A small image classifier, trained from scratch: muon at rate 0.0041.
Rows from block 6 of a small image classifier, named by matrix and row number. Rows with one number within an expert belong to one neuron, the router's apart. Each number is 200 + 40 x the weight over its row's rms, rounded and kept within 0 to 999. All counts start at 0. After the name is the row's rms in percent of the matrix's.
Before each expert's rows are labels from the 100 images, of 14976, where the router gives the expert most weight on average: "peak at" is the part of the image that holds the peak. Only what is clearly more common there than usual is listed. The data: crops of objects in photos (Visual Genome). In brackets: how many of the 100.
# router: slot weights (model.blocks.6.mlp.router.weight, 16x160, trained with AdamW), inputs 0-159
# up: expert up (model.blocks.6.mlp.up, 16x80x160), inputs 0-159
# down: expert down (model.blocks.6.mlp.down, 16x160x80, transposed), outputs 0-159

# expert 1
peak at: bottom right (40)
router.1,093,223,211,186,152,204,251,198,269,192,166,197,197,258,217,241,226,233,208,189,210,250,271,200,273,244,178,204,168,189,224,291,142,229,201,214,162,291,263,182,246,277,240,211,207,230,209,183,214,181,236,201,208,198,292,293,207,178,217,196,223,174,221,230,183,215,248,254,238,211,258,256,213,188,237,182,307,196,243,197,254,252,201,203,249,248,209,273,251,209,186,213,229,227,201,156,218,217,195,273,278,175,205,160,243,251,269,217,204,233,235,239,295,197,262,239,217,170,211,195,187,158,187,239,208,158,193,184,248,266,246,154,214,250,267,231,197,284,237,209,235,227,223,153,194,270,144,236,196,264,195,243,240,243,202,190,205,255,224,136,193
up.3,319,201,238,200,200,200,200,200,200,200,200,199,487,200,200,202,200,200,236,200,200,200,200,201,199,200,200,200,199,200,200,204,220,198,200,200,81,199,200,113,200,200,210,206,214,200,200,217,200,203,253,201,200,201,201,198,193,200,188,200,200,200,201,200,200,199,200,200,201,202,202,199,203,200,200,200,208,201,200,200,0,203,200,197,201,203,201,200,200,199,200,198,200,200,200,202,226,200,202,202,234,201,206,201,200,199,212,202,198,201,204,200,201,200,332,199,200,154,201,202,200,200,200,201,49,200,200,202,201,205,199,209,202,200,205,200,200,200,200,200,200,199,201,200,197,200,196,201,202,201,201,200,200,200,200,200,199,200,203,200,200
down.3,514,260,203,201,202,197,200,207,201,200,199,216,204,200,126,200,201,200,198,201,200,201,201,200,199,182,206,200,203,196,200,240,200,177,211,198,200,199,197,202,203,179,202,201,198,199,200,193,200,204,201,197,196,198,202,281,198,204,206,195,201,200,201,200,201,200,203,200,199,201,199,203,198,200,199,206,196,193,201,178,208,200,201,198,198,196,212,201,196,201,210,205,197,200,197,185,199,200,203,201,200,200,184,660,201,201,175,201,200,197,200,202,284,201,200,200,201,207,197,200,199,217,201,196,195,201,197,199,196,201,200,84,186,197,198,240,202,193,200,199,203,200,200,202,185,200,205,194,191,201,199,200,200,203,204,199,196,202,196,207,203
up.19,372,200,299,201,200,199,200,200,199,200,201,200,203,200,201,194,200,200,211,200,199,193,200,200,202,201,200,200,199,200,200,204,199,302,200,201,200,243,200,196,201,200,201,321,202,199,200,199,200,198,199,199,200,201,200,200,199,200,199,200,200,200,199,200,200,200,200,201,200,200,202,201,205,200,200,201,202,199,200,200,174,268,199,199,200,200,200,200,201,199,199,200,200,200,200,200,202,200,198,200,200,200,222,54,200,200,201,198,203,218,200,200,200,199,329,200,200,180,200,200,200,200,199,199,0,201,201,200,200,289,203,168,200,200,199,200,201,201,200,200,200,200,202,201,200,200,200,200,199,200,200,200,200,200,200,202,201,200,199,199,200
down.19,346,201,191,199,200,203,196,200,200,196,201,202,173,200,202,199,200,201,201,202,205,196,200,200,191,199,205,198,88,202,198,198,202,197,203,202,201,198,197,199,167,214,195,210,208,295,200,200,200,204,199,197,213,200,208,475,208,203,199,195,200,200,198,202,202,200,197,202,199,213,200,209,168,200,202,195,207,207,200,202,202,55,202,194,201,205,204,199,197,199,0,197,200,200,195,194,202,195,196,199,203,199,191,192,201,186,199,202,227,194,196,197,204,201,203,199,203,205,200,211,198,205,206,200,0,191,198,200,200,205,197,196,203,215,200,194,207,180,200,119,201,199,205,199,194,199,205,201,199,199,201,195,201,200,200,200,201,201,186,202,200

# expert 0
peak at: bottom left (34); bottom right (32)
router.0,096,162,183,203,277,216,226,263,267,182,252,268,223,218,234,228,201,251,239,235,190,266,206,207,123,281,239,210,230,213,262,175,210,239,194,194,231,218,245,245,194,166,280,280,247,256,245,158,259,248,195,256,187,252,204,218,215,236,160,167,186,186,199,255,275,226,209,222,238,237,238,231,206,220,235,280,220,265,208,228,227,260,166,202,239,230,170,172,187,227,196,216,221,162,263,274,255,184,210,196,242,228,226,263,259,228,271,221,249,183,226,199,231,241,177,182,211,275,254,198,276,237,245,249,165,274,263,206,214,193,190,201,241,206,215,237,250,175,250,201,202,245,260,230,208,209,199,154,206,209,279,220,267,230,203,224,277,235,213,248,252
up.11,273,200,167,200,201,202,201,201,201,197,201,199,210,200,201,203,201,201,202,201,200,296,200,200,203,203,202,200,188,200,200,201,182,194,200,201,217,183,201,470,200,201,200,314,197,203,200,121,200,200,0,201,201,200,200,200,203,201,198,200,200,235,199,201,200,201,201,200,200,201,201,198,200,200,201,203,390,200,200,206,235,201,205,200,200,200,201,200,200,203,202,200,202,200,200,202,124,201,202,201,287,200,308,207,200,201,201,200,200,203,201,201,202,198,203,200,200,203,202,201,200,200,201,199,198,203,200,201,202,195,0,200,200,200,201,201,201,200,200,201,200,200,199,200,202,200,205,201,201,202,201,200,202,201,200,201,215,200,201,201,202
down.11,260,208,197,200,200,202,193,211,201,201,198,198,197,198,202,201,201,200,202,201,201,200,192,203,285,205,202,199,196,188,206,200,199,191,198,206,203,193,199,188,207,198,196,206,196,200,199,197,200,197,218,203,199,199,202,203,207,206,200,199,195,212,200,201,199,69,200,195,201,188,202,191,203,201,200,205,197,196,200,197,181,192,198,282,201,200,192,201,203,201,76,201,200,260,200,200,289,207,200,201,201,200,0,205,197,64,201,200,213,206,209,201,255,217,209,201,197,200,180,191,206,172,191,199,202,196,205,200,283,81,196,390,157,199,202,193,196,184,200,193,197,200,195,198,202,197,199,200,201,371,200,204,196,199,199,199,214,202,200,203,203
up.13,251,198,343,200,200,201,200,200,200,200,201,197,544,200,200,202,200,200,211,200,200,208,200,198,197,200,200,200,200,199,204,200,225,199,200,203,97,198,200,106,202,202,202,199,195,200,201,199,200,197,200,200,200,200,198,199,213,200,183,200,200,207,200,200,200,202,201,201,199,201,201,200,201,199,200,201,202,257,200,201,325,307,200,193,200,200,200,202,200,200,198,200,199,202,200,199,203,200,176,200,206,200,212,204,200,200,200,198,202,202,201,201,199,199,0,204,200,142,203,200,200,278,200,200,253,196,199,201,201,199,199,192,198,201,200,200,200,200,200,200,200,201,199,200,201,201,204,200,200,201,200,200,201,200,200,201,203,200,216,201,202
down.13,331,207,199,200,200,200,200,205,200,204,201,192,201,201,200,200,200,201,207,201,199,201,199,200,162,200,202,200,421,199,205,191,200,202,200,199,199,200,204,199,255,202,198,191,200,200,200,199,200,200,200,207,200,200,210,203,199,198,207,199,199,198,200,200,202,201,205,202,202,197,202,199,198,201,199,200,202,159,200,198,214,201,200,199,201,199,221,199,202,202,199,198,202,199,202,200,13,198,198,199,198,200,198,203,203,330,201,202,289,196,198,202,187,201,192,238,202,191,199,207,230,199,200,200,195,199,177,199,198,198,209,315,199,196,197,194,200,200,200,548,199,199,193,198,202,238,215,201,204,193,201,198,195,200,199,200,190,200,200,200,200

# expert 14
peak at: top left (40)
router.14,086,151,85,234,261,249,204,252,231,219,232,320,183,159,169,219,201,154,193,182,276,177,200,300,215,235,166,220,281,228,260,240,237,162,214,173,155,259,197,199,235,243,173,145,228,182,173,243,164,191,203,176,166,181,179,240,145,205,198,209,181,250,162,219,197,228,195,150,168,139,180,240,203,180,219,165,226,280,196,200,219,169,148,205,177,199,250,145,250,256,230,138,179,216,241,170,232,240,199,185,143,212,143,242,243,231,179,259,328,123,212,237,182,180,233,222,227,268,176,238,189,193,221,207,214,219,207,207,138,171,210,112,149,200,234,196,241,229,237,196,242,228,198,172,155,186,147,230,183,126,238,170,194,177,199,173,260,205,209,244,252
up.3,391,201,187,200,200,200,200,201,200,200,200,201,200,200,201,200,200,200,216,200,200,202,200,200,96,199,200,200,34,200,201,158,187,144,200,200,198,197,200,369,200,198,200,148,200,199,200,210,200,201,202,202,200,200,199,200,189,200,200,200,200,201,201,200,201,202,200,200,201,201,200,199,200,200,200,200,225,202,200,199,0,211,200,215,200,201,197,198,200,200,200,205,200,200,200,200,201,200,199,200,200,200,275,431,200,199,201,199,203,200,200,200,199,200,67,199,200,285,200,200,199,195,198,200,199,198,199,200,200,200,202,192,200,200,208,198,200,198,200,202,200,200,201,200,201,192,192,202,201,200,200,200,201,200,200,200,200,200,201,200,201
down.3,445,200,196,200,200,201,198,202,202,199,201,200,191,201,198,200,201,199,248,200,202,198,198,199,322,195,139,200,202,200,206,0,203,211,201,197,200,200,196,126,198,205,202,204,200,166,200,201,200,200,200,202,201,200,203,206,207,202,200,201,200,192,200,202,198,194,200,201,200,206,199,206,199,199,200,320,200,201,201,198,198,203,224,202,201,200,217,199,200,201,200,201,198,200,199,200,144,206,200,200,202,199,202,203,198,200,200,200,201,199,201,205,200,203,194,206,201,206,199,202,200,202,226,201,199,468,198,200,198,282,194,197,197,201,200,197,198,196,200,210,203,199,193,199,202,200,200,201,198,198,200,201,200,200,200,198,196,201,200,193,256
up.33,615,200,343,200,200,200,200,200,200,201,200,201,60,200,199,202,199,200,200,200,200,206,200,201,197,197,200,200,206,200,200,184,234,200,200,200,192,199,200,72,201,198,210,189,198,201,200,204,200,201,200,200,200,200,199,200,178,201,204,200,200,201,200,200,200,200,200,200,200,200,200,200,201,200,200,200,170,200,200,202,130,188,200,202,200,200,200,201,200,200,200,199,200,200,200,201,203,200,274,201,200,200,181,181,200,200,200,200,201,201,200,200,200,201,0,200,200,215,199,200,200,199,200,200,243,201,190,200,199,204,201,144,200,200,200,198,200,200,200,201,200,201,200,200,198,200,200,200,200,197,200,200,200,200,200,200,200,200,204,200,200
down.33,266,199,195,201,200,199,209,200,204,190,201,195,204,200,80,213,201,216,189,198,199,204,200,208,265,215,173,201,209,201,200,182,192,207,203,193,205,200,197,202,200,221,207,254,285,192,202,226,201,200,201,421,202,202,207,187,270,212,190,191,196,196,200,201,201,210,204,209,202,204,373,217,207,200,196,201,194,109,200,74,197,206,200,405,239,266,201,202,219,196,194,175,202,187,199,199,200,196,202,205,199,201,200,255,203,189,198,199,209,240,200,217,215,203,191,210,196,189,199,207,196,201,295,202,191,193,215,202,106,206,206,188,203,201,194,195,205,203,199,206,157,202,33,199,202,201,200,196,200,196,202,218,217,200,258,199,157,185,211,129,205