config.toml
arch = "resmlp"
model = "image classifier"
dataset = "crops of objects in photos (Visual Genome)"
train_examples = 61751
image_size = 32
crop_scale_min = 1
horizontal_flip = true
targets = ["object"]
num_classes = 300
norm = "rmsnorm"
norm_position = "pre"
activation = "star_relu"
parallel_block = false
moe = "soft"
drop_path = 0.05
num_experts = 16
moe_every = 1
expert_mlp_ratio = 0.5
slots_per_expert = 1
shared_expert = false
patch_size = [4, 4]
conv_stem = false
layers = 12
width = 160
label_smoothing = 0.2
loss = "cross_entropy"
optimizer = "muon"
muon_scale = "match_rms_adamw"
lr = 0.0041
momentum = 0.85
nesterov = true
orthogonalizer = "newton_schulz_5"
adamw_lr_other_params = 0.00085
l1_shrink = 0.03
steps = 18700
batch_size = 128
epochs = 38.8
lr_schedule = "cosine"
final_lr_fraction = 0.05
warmup_steps = 1870
weight_decay = 0.1
adamw_weight_decay_other_params = 0.05
Rows from block 5 of a small image classifier, named by matrix and row number. Rows with one number within an expert belong to one neuron, the router's apart. Each number is 128 + 24 x the weight over its row's rms, rounded and kept within 0 to 255. All counts start at 0.
After each expert's rows are labels from the 100 images, of 14976, where the router gives the expert most weight on average: "place" is the part of the image that holds the peak. Only what is clearly more common there than usual is listed. The data: crops of objects in photos (Visual Genome).
# router: slot weights (model.blocks.5.mlp.router.weight, 16x160, trained with AdamW), inputs 80-159
# up: expert up (model.blocks.5.mlp.up, 16x80x160), inputs 80-159
# down: expert down (model.blocks.5.mlp.down, 16x160x80, transposed), outputs 80-159

# expert 13
router.13 [130 116 170  76 107 128 118 111 118 162 105 122 128 138 113  85  88 150 123  90  97 115 112 122  94 132  86 166  77 107 132 124 119 108 136 140 135  91 127 133 144  87  70 139 108 102  91 120 124 160 125 129 130 151 151 159 107  97 170 146 111 110 119  95 123  96 131 146 112 148 102 164 127 119 104 125  96 120 121 166]
up.24 [183 128 225 128 125 128 128 128 127 127 128 128 127 128 129 127 128 128 127 126  79 129 118 128 128 127 127 165 127 128 128 128 128 126 128 128 169 128 128 128 127 128 128 135 107 128 127 128 127 128  95 128 128  85 128 128 128 128 127 128 128 128 128 128 128 127 128 127 128 127 128 139 128 128 128 128 128 128 128 127]
down.24 [105 149 130 128 128 124  57 131 128 130 130 129 121 130 129 128 133 121 128 126 128 130 131 129 130 150 128 127 128 128 124 133 128 151 132 126 134 129 130 126 125 128 128 129 128 130 128 130 133 130  75 129 129   0 130 129 126 128  93 127 128 131 130 126 127 104 128 124 128 128 128 126 128 129 127 126 128 127 128 128]
up.40 [ 40 128 128 128 115 128 128 128 128 128 129 128 128 128 129 127 128 133 128  78 128 121 108 128 128 129 128 129 129 128 128 129 128 124 128 128 121 129 128 129 128 128 129 129 127 128  75 128 130 127 126 128 128 129 129 129 128 128 128 128 128 128 128 128 128 128 128 128 122 128 128 127 128 128 128 128 128 128 128 127]
down.40 [124 130 129 128 127 255 192 128 129 128 158 129 127 129 129 125 130 125 127 130 128 128 129 128 129 128 128 124 118 127 127 116 127 130 127 130 117 126 129 128 127 177 128 127 133 121 128 131 127 128 127 127 130 165 130 123 127 128 127 127 128 128 128 128 127 126 128 130 130 128 127 128 128 124 125  98 131 125 129 135]
place: top left; bottom centre

# expert 4
router.4 [114  95 162  90 131 122 108 119 112 144 112 128  69 114 153  83 109 144 143 154 100 103 122  96 121 157 112 105 149 107 152  98  82 147 110 137 128 100 128 109 114 106  93 150 100 149 108  85 139 147  84  94 131 120 156  95 126 132 132 139 145  96 100 152 113 115  91 151  84  99 135 131  92 124 113 113  90  91 117 112]
up.15 [123 128 129 128 127 126 128 128 128 127 128 128 128 128 126 128 128 114 127  71 128 148   0 128 128 125 128 127 128 128 128 128 128 149 128 128 126 128 128 128 128 128 128 205 128 129 125 128 126 128 129 128 128 128 128 128 128 128 128 128 128 128 128 128 128 129 128 128 128 128 128 128 128 128 127 128 128 128 128 129]
down.15 [111 129 128 126 128 134 129 124 126 136 123 128 132 130 129 185 128 128 129 139 128 190 128 130 125 128 128 132 127 126 127 145 129 139 128 128 110 128 129 129 120 124 128 128 124 134 129 130 126 128 139 125   0 111 128 126 125 128  15 128 128 129 132 121 129 128 129 129 130 130 128 130 129 129 130 255 126 123 141 133]
up.20 [209 128 114 128 128 128 128 128 128 128 114 128 128 128 128 127 128 204 129 198 127 121 127 128 128 128 103 126 128 128 128 128 128 183 128 128 129 128 128 128 128 128 128 127 128 128 128 128 128 128  72 128 128 129 138 128 128 128 128 128 128 128 128 128 128 130 128 128  52 128 128 128 128 128 128 128 128 128 128 128]
down.20 [131 128 125 128 121 138 126 129 131 137 129 131 125 128 128 253 125 127 126 129 128 121 135 128 128 131 132 157 114 120 124 125 130 119 127 147 124 117 128 162 132 129 128 127 236 110 128 127 118 126 130 136 127 124 109 126 130 128 121 133 128 127 130 129 208 125 128 126 120 127 123 133 128 128 130 120 124 126 126 163]
place: top left; top right

# expert 12
router.12 [ 92 144 148 120  98  91 163 114 126  99 143 124 136 146 145  82 135 154 119 186 119 100 161 115 181 137 106 155 123 149 107 170 118 196 100 140  77 121 136 143 142 130 166 132 103 104 123 128  72 154 150 107 155 121 141 109 134 118 159  86 144 172 150 162 143  89 113 142 156 115 129 123 115 142 113  82  98 135  94 152]
up.37 [  0 128 126 128 128 128 128 128 128 128 128 128 128 128 127 128 128 130 128 129 128 125 123 128 128 128 127 128 128 128 128 128 127 239 128 128  20 128 128 128 128 128 128  87 128 128 128 128 116 129 138 128 128 126 129 128 128 128 127 128 128 128 127 128 128 127 128 128 128 128 128 124 128 128 128 128 128 128 128 128]
down.37 [144 131 123 131 132 114 124 128 255 126 129 127 121 129 129 116 128 129 128 128 129 132 131 128 130 128 128 127 131 126 131 122 130 125 129 122 134 131 131 126 127 130 127 131 255 125 128 125 135 129 130 127 128 141 128 128 121 128 132 132 130 126 128 129 125 127 129 131 124 127 128 128 128 116 131 167 127 127  98 125]
up.79 [128 128 127 128 127 115 135 128 128 128 129 129 128 128 191 128 128 132 128 128 127 131 187 128 128 125 130 127 127 129 129 128 128 190 128 128 128 128 128 128 128 128 128 145 135 127 128 129 123 128 128 128 128 129 128 128 128 128 129 128 128 128 128 128 128 124 128 129 128 128 128 126 128 128 130 127 128 128 128 128]
down.79 [217 124 123 129 128 223 128 129 129 130 128 128 133 153 124  91 127 127 127 123 128 124 126 129 129 125 128 130 126 128 127 162 127 120 126 129 197 137 136 134 108 124 127 132 129 193 128 129 107 195 127 179 150  67 128 131 255 130 129 126 128 128 128 121 128 138 126 111 126 128 128 132 128 128 124 124 130 126 129 133]
place: bottom centre

# expert 7
router.7 [140 169 151 165 159 179 149 144 151 145 159 125 149 143 174 137 151 129 144 158 177 145 124 131 169 171 148 163 145 138 162 155 126 121 174 165 148 153 135 128 157 150 140 140 150 116 170 108 137 146 151 132 149 138 179 137 151 157 105 160 142 149 156 151 132 140 148 183 136 140 130 160 149 122 142 140 158 139 158 134]
up.8 [ 20 130 129 128 143 128 130 127 128 129  71 128 128 128 127 126 129 131 128 124 127 127   8 128 128 128 128 129 128 128 128 128 128 244 129 128 160 128 128 128 127 127 127  30 129 128 129 128 129 127 128 128 135  81 130 128 128 128 129 128 128 128 128 128 128 130 128 128 130 128 128 130 128 128 128 128 128 127 127 129]
down.8 [128 129 132 128 128 129 128 131 129 128 128 128 121 123 127 117  99 129 128 132 128 127 126 129 132 127 128 131 134 128 128 125 126 119 126 130  96 129   0 131 132 129 128 145 123   0 129 127 125 132 130 127 129 127 123 157 127 128 127 128 128 133 127 154 135 128 124 255 149 130 129 129 128 128 129 127 127 160 128 125]
up.12 [ 60 128 129 128 127 255 128 128 128 128 129 129 129 128 128 128 128 128 130 130 128 127 130 128 128 127 128 127 128 129 128 128 128 252 128 128 131 128 128 128 127 128 128 187 128 128 132 127 127 129 129 128 129  19 128 128 128 128 129 128 128 128 127 128 128 125 128 128 128 128 128 131 128 128 128 129 128 128 128 127]
down.12 [222 128 118 128 128 128 126 139 128 129 134 128 124 128 128 118 115 127 127 126 128 129 133 129 128 131 128 128 122 126 128 126 154 139 128 190 121 126 128 129 117 131 128   0 130 127 128 187 130 145 137 127 125 129 127 137 129 128 133 128 127 131 125 180 128 117 125 128 127 127 127 128 128 120 130 128 128 131 145 129]
place: bottom left

# expert 9
router.9 [181 140 148 114  92 120 142 102 120 143 135 102 119 106 135  95 105 138  98 134 125 128 165 107 155 152 127 145 171 152 126 146 149 123 110 161 127  95  88 150  66 128 130 117 114 107 125 149 171  77  90 115 133 170 163 108 183 147 195  94 138 101 125 135  99  82 116 135 132 126 136 110 122 115 147 177 108 131  95 101]
up.6 [144 128 128 128 128   0 150 128 128 127 128 128 130 128 129 138 128 120 128 128 128 203 132 128 128 128 128 122 128 127 128 127 128  25 127 128  86 127 128 128 127 128 128  28 128 128 128 129 112 125 138 128 128 125 127 128 149 128 129 128 128 128 128 128 127 122 128 128 139 128 128 128 128 128 128 127 128 128 128 128]
down.6 [127 130 127 128 128 124 116 130 128 128 127 130 128 130 131 127 255 129 128 130 128 128 110 128 124 128 129 128 129 125 128 128 128 133 130 129 128 131 129 130  77 129 128 129 129 130 127 129 129 124 128 128 255 128 128 126 166 128 129 128 129 127 129 129 128 132 126 134 130 128 127 127 128 126 130 133 134 121 132 127]
up.7 [140 128 128 128 129 136 130 128 128 125 128 128 128 128 129 129 128 135 128 124 128 126 140 128 128 128 127 129 248 128 128 128 129 136 128 128  56 128 129 128 128 128 128 176 128 129 128 128 207 128 117 128 128 130 128 128 128 128 128 128 128 128 128 128 128 138 128 128 161 128 128 129 128 128 126 125 128 128 128 128]
down.7 [133 129 127 127 130  33 126 130 126 128 127 129 132 127 128 132 128 128 129 126 128 130 125 127 130 130 128 126 127 129 134 126 133 151 131 127 136 130 131 152 129 129 127 131 126 130 129 121 160 107 134 111 127   0 127 127 119 128 129 129 128 128 128 128 127 123 128 128 128 128 125 128 128 129 129 129 128 128 128 126]
place: bottom left

# expert 11
router.11 [102 113 126 108 124 127 108 121  90 107 115 111  63 114 130 128  91 136 103 113 108 125 121 108  85 152 132 142 118 122 122 110  96 124 108 113 127 113  77 128 119 114 129  87 121  94 128  93 112 114 115 100 109  97  89 149  57 101 110 124 100 158 105 117 112 150  99 146 106 135  88 112 105 114  85  88 100  93 124 123]
up.5 [127 128 102 128 129 129 128 128 128 128 128 126 128 128 124 126 128 112 128 122 127 131 229 128 128 128 128 128 128 128 128 128 127  72 128 128 129 128 128 128 128 128 128   0 140 128 130 128 127 128 131 128 128 114 120 128 127 128 127 128 128 128 128 128 128 112 121 128 127 128 127 128 128 128 128 127 128 128 128 127]
down.5 [134 128 123 127 126 123 134 133 128 133 126 129  67  97 123 127 109 126 128 127 128  69 116 128 126 143 129 128 130 124 126 151 125 138 135 127 131 125  94 130 129 126 129  23   8 128 125 129 160 126 156 137 124 129 127 126 130 127 141 127 128 125 130 132 128 123 131   0 129 100 129 120 127 128 128 129 127 140 129 121]
up.7 [132 129 129 128 130 128 128 128 128 130  99 128 128 128 127 128 128 127 128 126 128 113 129 128 128 128 127 128 128 128 128 128 128 130 128 128 129 128 128 128 128 128 128  38 139 128 131 128 128 128 130 128 128 113 129 128 128 128 129 128 128 128 128 128 128 125 128 128 128 128 128 130 128 128  98 127 128 128 128 130]
down.7 [128 128 131 128 128 129 127 129 128 129 128 128 131 139 128 174 128 127 128 186 128 129 127 129 127 129 128 124 127 128 160 153 129 129 127 133 127 129 121 128 131 124 128 130 136 115 128 127 135 130 138 143 128 132 124 124 133 128  10 128 127 129 127 132 128 119 130 139 137 255 128 128 128 129 128 129 128 130 127 127]
place: top centre