config.toml
arch = "resmlp"
train_examples = 61751
crop_scale_min = 1
targets = ["object"]
num_classes = 300
width = 160
optimizer = "muon"
momentum = 0.85
Rows from block 2 of a small image classifier, named by matrix and row number. Rows with one number within an expert belong to one neuron, the router's apart. Each number is 128 + 24 x the weight over its row's rms, rounded and kept within 0 to 255. All counts start at 0.
Before each expert's rows are labels from the 100 images, of 14976, where the router gives the expert most weight on average: "peak at" is the part of the image that holds the peak; "colour at peak" is the nearest of a few named colours to the mean colour under the peak. Only what is clearly more common there than usual is listed. The data: crops of objects in photos (Visual Genome). In brackets: how many of the 100.
# router: slot weights (model.blocks.2.mlp.router.weight, 16x160, trained with AdamW), inputs 0-159
# up: expert up (model.blocks.2.mlp.up, 16x80x160), inputs 0-159
# down: expert down (model.blocks.2.mlp.down, 16x160x80, transposed), outputs 0-159

# expert 9
peak at: top left (52)
colour at peak: white (52); cyan (32)
router.9 [155 167 137 158 148 107 126 122 124  94 103  73 132 167  92 109 130  96 153 128 101 142 126 122 130 124 114 133 127  83 105 169  79 120 119 140 190  92 206 131  94 109 142 127 108 114 118 145 105 128 146  99 139 123 126 105  75 138 145 124  76  94 142 113 170 111  92 133 149 138 116 106 118 143 117 121 109 138  99 122 131 162 145 123 102 107 148 113 146 125 136 118  94 132 144 113 163  86 124  87 134 160  96 115 115 101 125 128 149 109 132 123  99 144 130 135 135 119 131 146 106 141 142 131 175 157 112 163 124 124 119 150 110 160 128 117 136 100 132 154  71  77  99 152 113 174 102 126 115 141 117 145 139 110 177 152 121 120 119 147]
up.73 [128 125 128 128  70 128 128 128 128 128 129 125 128 128 125 128 127 128 128 128 113 128 128 128 128 128 128 128 128 127 167 129 107 128 128 130 153 128 127 128 128 127 146 127 128 128 132 128 127  77 128 128 130 129 127  96 128 128 128 128 127 127 128 128 128 128 128 128 128 128 128 255 128 128 128 128 129 128 128 127 192 128 128 128 127 128 128 128 128 128 128 129 128 128 255 107 127 255 128 139 129 136 128 128 128 126 128 127 128 128 128 127 129 127 127 128 128 128 128 128 128 128 129 160 130 128 128 128 128 128 130 128 128 127 128 128 128 128 128 128 127 128 128 128 128 130 127 128 128 128 127  99 128 128 129 128 128 128 128 126]
down.73 [127  27 128 128 126 128 127 128 127 129 129 184 128 124 127 128 128 126 127 128 126 128 128 128 127 128 128 140 128 128 128 129 127 128 127 128 129 128 127 128 129 124 129 126 255 128 129 128 128 128  87 127 127 128 124 127  46 129 128 128 129 128 128 127 130 127 127 128 129 127 128 131 128 128 129 128 129 129 127 124 128 128 130 129 127 124 128 128 128 127 128 126 129 128 128 128  84 130 128 126 128 128 127 128 128 129 128 131 129 130 128 128 128 127 192 127 125 128 126 128 137 128 128 180 126 129 128 126 143 128 132 127   0 127 128 128 127 128 126 125 128 128 130 127 127 101 128 129 125 128 129 128 128 128 128 130 128 130 128 130]

# expert 5
peak at: bottom centre (67)
colour at peak: pink (36)
router.5 [142 197 154 158 128 107 121 117 110 169 116 114 153 171 159  94 176 156 129 123 122 140 164 154 131 160 143 176 158 140 136 142 169 120  89 109 177 121 150 105 110 138 169 108 102 140 119 148 149 117 127 152 122 163 133 143 147 170 154 140  84 123 129 149 176 146 130 151 127 126 154 145 159 133 192 143  79 158 123 121 141 136 130 129 112 140 153 148 133 145 125 134  99 145 145 147 139 102 141 107 142 128 101 140 110 115 138 158 123 168 143 153 117 139 155 143 127 123 153 153 118 109 138 148 137 119 138 174 148 161 133 137 129 138 126 126 133 155 163 158 165 160 132 180 129 178 118 165 187 127 130 118 163 139 154 129 160 136 121 133]
up.71 [128 132 129 129 123 128 128 128 128 128 111 141 128 128 130 128 145 134 128 127  87 128 128 128 128 128 128 128 128 128 134 128 135 128 128 136 223 128 126 129 124 130 128 131 128 128 128 131  94  83 127 128  47 129 130 122 128 132 128 128  65 128 129 128 128 128 128 128 129 129 127 170 128 129 128 129 128 129 128 131 135 128 132 128 128 128 130 128 128 128 128 128 129 128 128  31 129 255 128 129 128 130 128 128 128 128 118 130 129  96 129 128 129 112 131 128 129 128 128 128 128 127  68 143 129 128 128 128 128 128 129 128 123 129 128 128 128 128 128 128 128 128 128 129 128 255 128 129 129 128 128 127 128 128 129 129 128 126 128 129]
down.71 [127 116 128 128 128 128 138 129 142 129 126 168 129 126 126 128 128 131 126 128 122 129 128 145 132 125 128 115 128 130  86 124 136 128 126 129 128 175 128 127 133 127 122 129 127 127 131 128 128 130 123 128 128 128 180 115 124 129 129 126 128 129 128 126 129 126 131 129 127 126 131 127 129 128 132 130 128 127 128 125 255 128 117 129 128 128 126 131 128 128 130 128 140 125 128 129  44 126 124 127 127 127 126 129 131 130 128 102 129 128 129 123 129 122 136 126 126 130 129 126 129 130 128  57 130 126 128 132 127  33 141 126 107 203 128 129  90 128 147 128 127 126 127 127 125  15 126 127 126 127 128 126 129 128 127 125 128 128 124 125]

# expert 3
peak at: top left (38)
colour at peak: pink (31)
router.3 [105 150 140 109 113  85 136 135 102  98 153 116 134 114 170 110 144 165 101 138 175 116 165 123 121 134 141 118 122  86 121  83 163 122  95 135 143 107 152 133 108 131 166 122 135  88 107 134 141  83 104 131 102 176 138 112  99 133 111 147  99 129 122 138 165 155 168  96 126 133 126 148 108 155 128 141 112 140 117  88  84 150 140 136 108 111 143 107 101 155 120  95  84 146 146 117 108 110 156  84  92 121 156 144 115  97 156 147  99 159 142 175 138 168 131  86 141 118 118 112 117 116  99 111 112 130 110 117  76 132 133 113 153 127 115 128 145 131 152 110 132 144 100 157 114 185  78 112 127 104 128  94 134 123 120 113 150  86  75 104]
up.65 [128 129 128 127 127 128 128 128 128 128 130 128 128 128 129 128 130 147 128 128 127 128 128 128 128 128 128 128 128 121 128 128 255 127 128  13 128 128  55 128 128 127 135 156 128 128 181 196 128 128 128 128 131 128 128 123 128 129 128 127 102 128 128 129 128 128 128 128 128 128 128 129 128 128 128 128 128 128 127 128 129 130 129 128 129 115 128 128 127 191 129 128 128 128 128 128 128 127 128 125 127 111 129 128 128 128 132 129 128 233 128 129 128 128 128 128 128 128 128 128 128 111 128 104 125 128 128 128 108 128 128 128 128 128 128 128 128 128 128 127 129 128 125 128 128 128 128 128 128 127 128 125 128 128 128 128 128 127 127   0]
down.65 [123 126 125 128 126 128 128 128 129 129 126 105 128 133 128 129 128 124 129 128 128 127 128   0 129 145 127  49 125 128 129 128 120 128 130 130 129 128 131 128 126 127 126  88 128 128 106 128 128 127 128 128 128 126 182 255 125 101 131 128 130 128 128 128 127 128 122 128 130 128 127 105 127 128 125 195 127 127 129 138 142 127 128 128 128 128 128 130 129 125 128 129 124 129  77 126 113 128 128 130 129 131 124 128 131 129 128 135 129 123 127 127 125 130 128 129  79 130 131 127 128 128 128 144 130 128 126 128 147 128 129 127 128 126 130 128 140 128 129 128 128 127 126 131 129 127 130 125 128 129 127 128 128 128 128 128 126  69 127 131]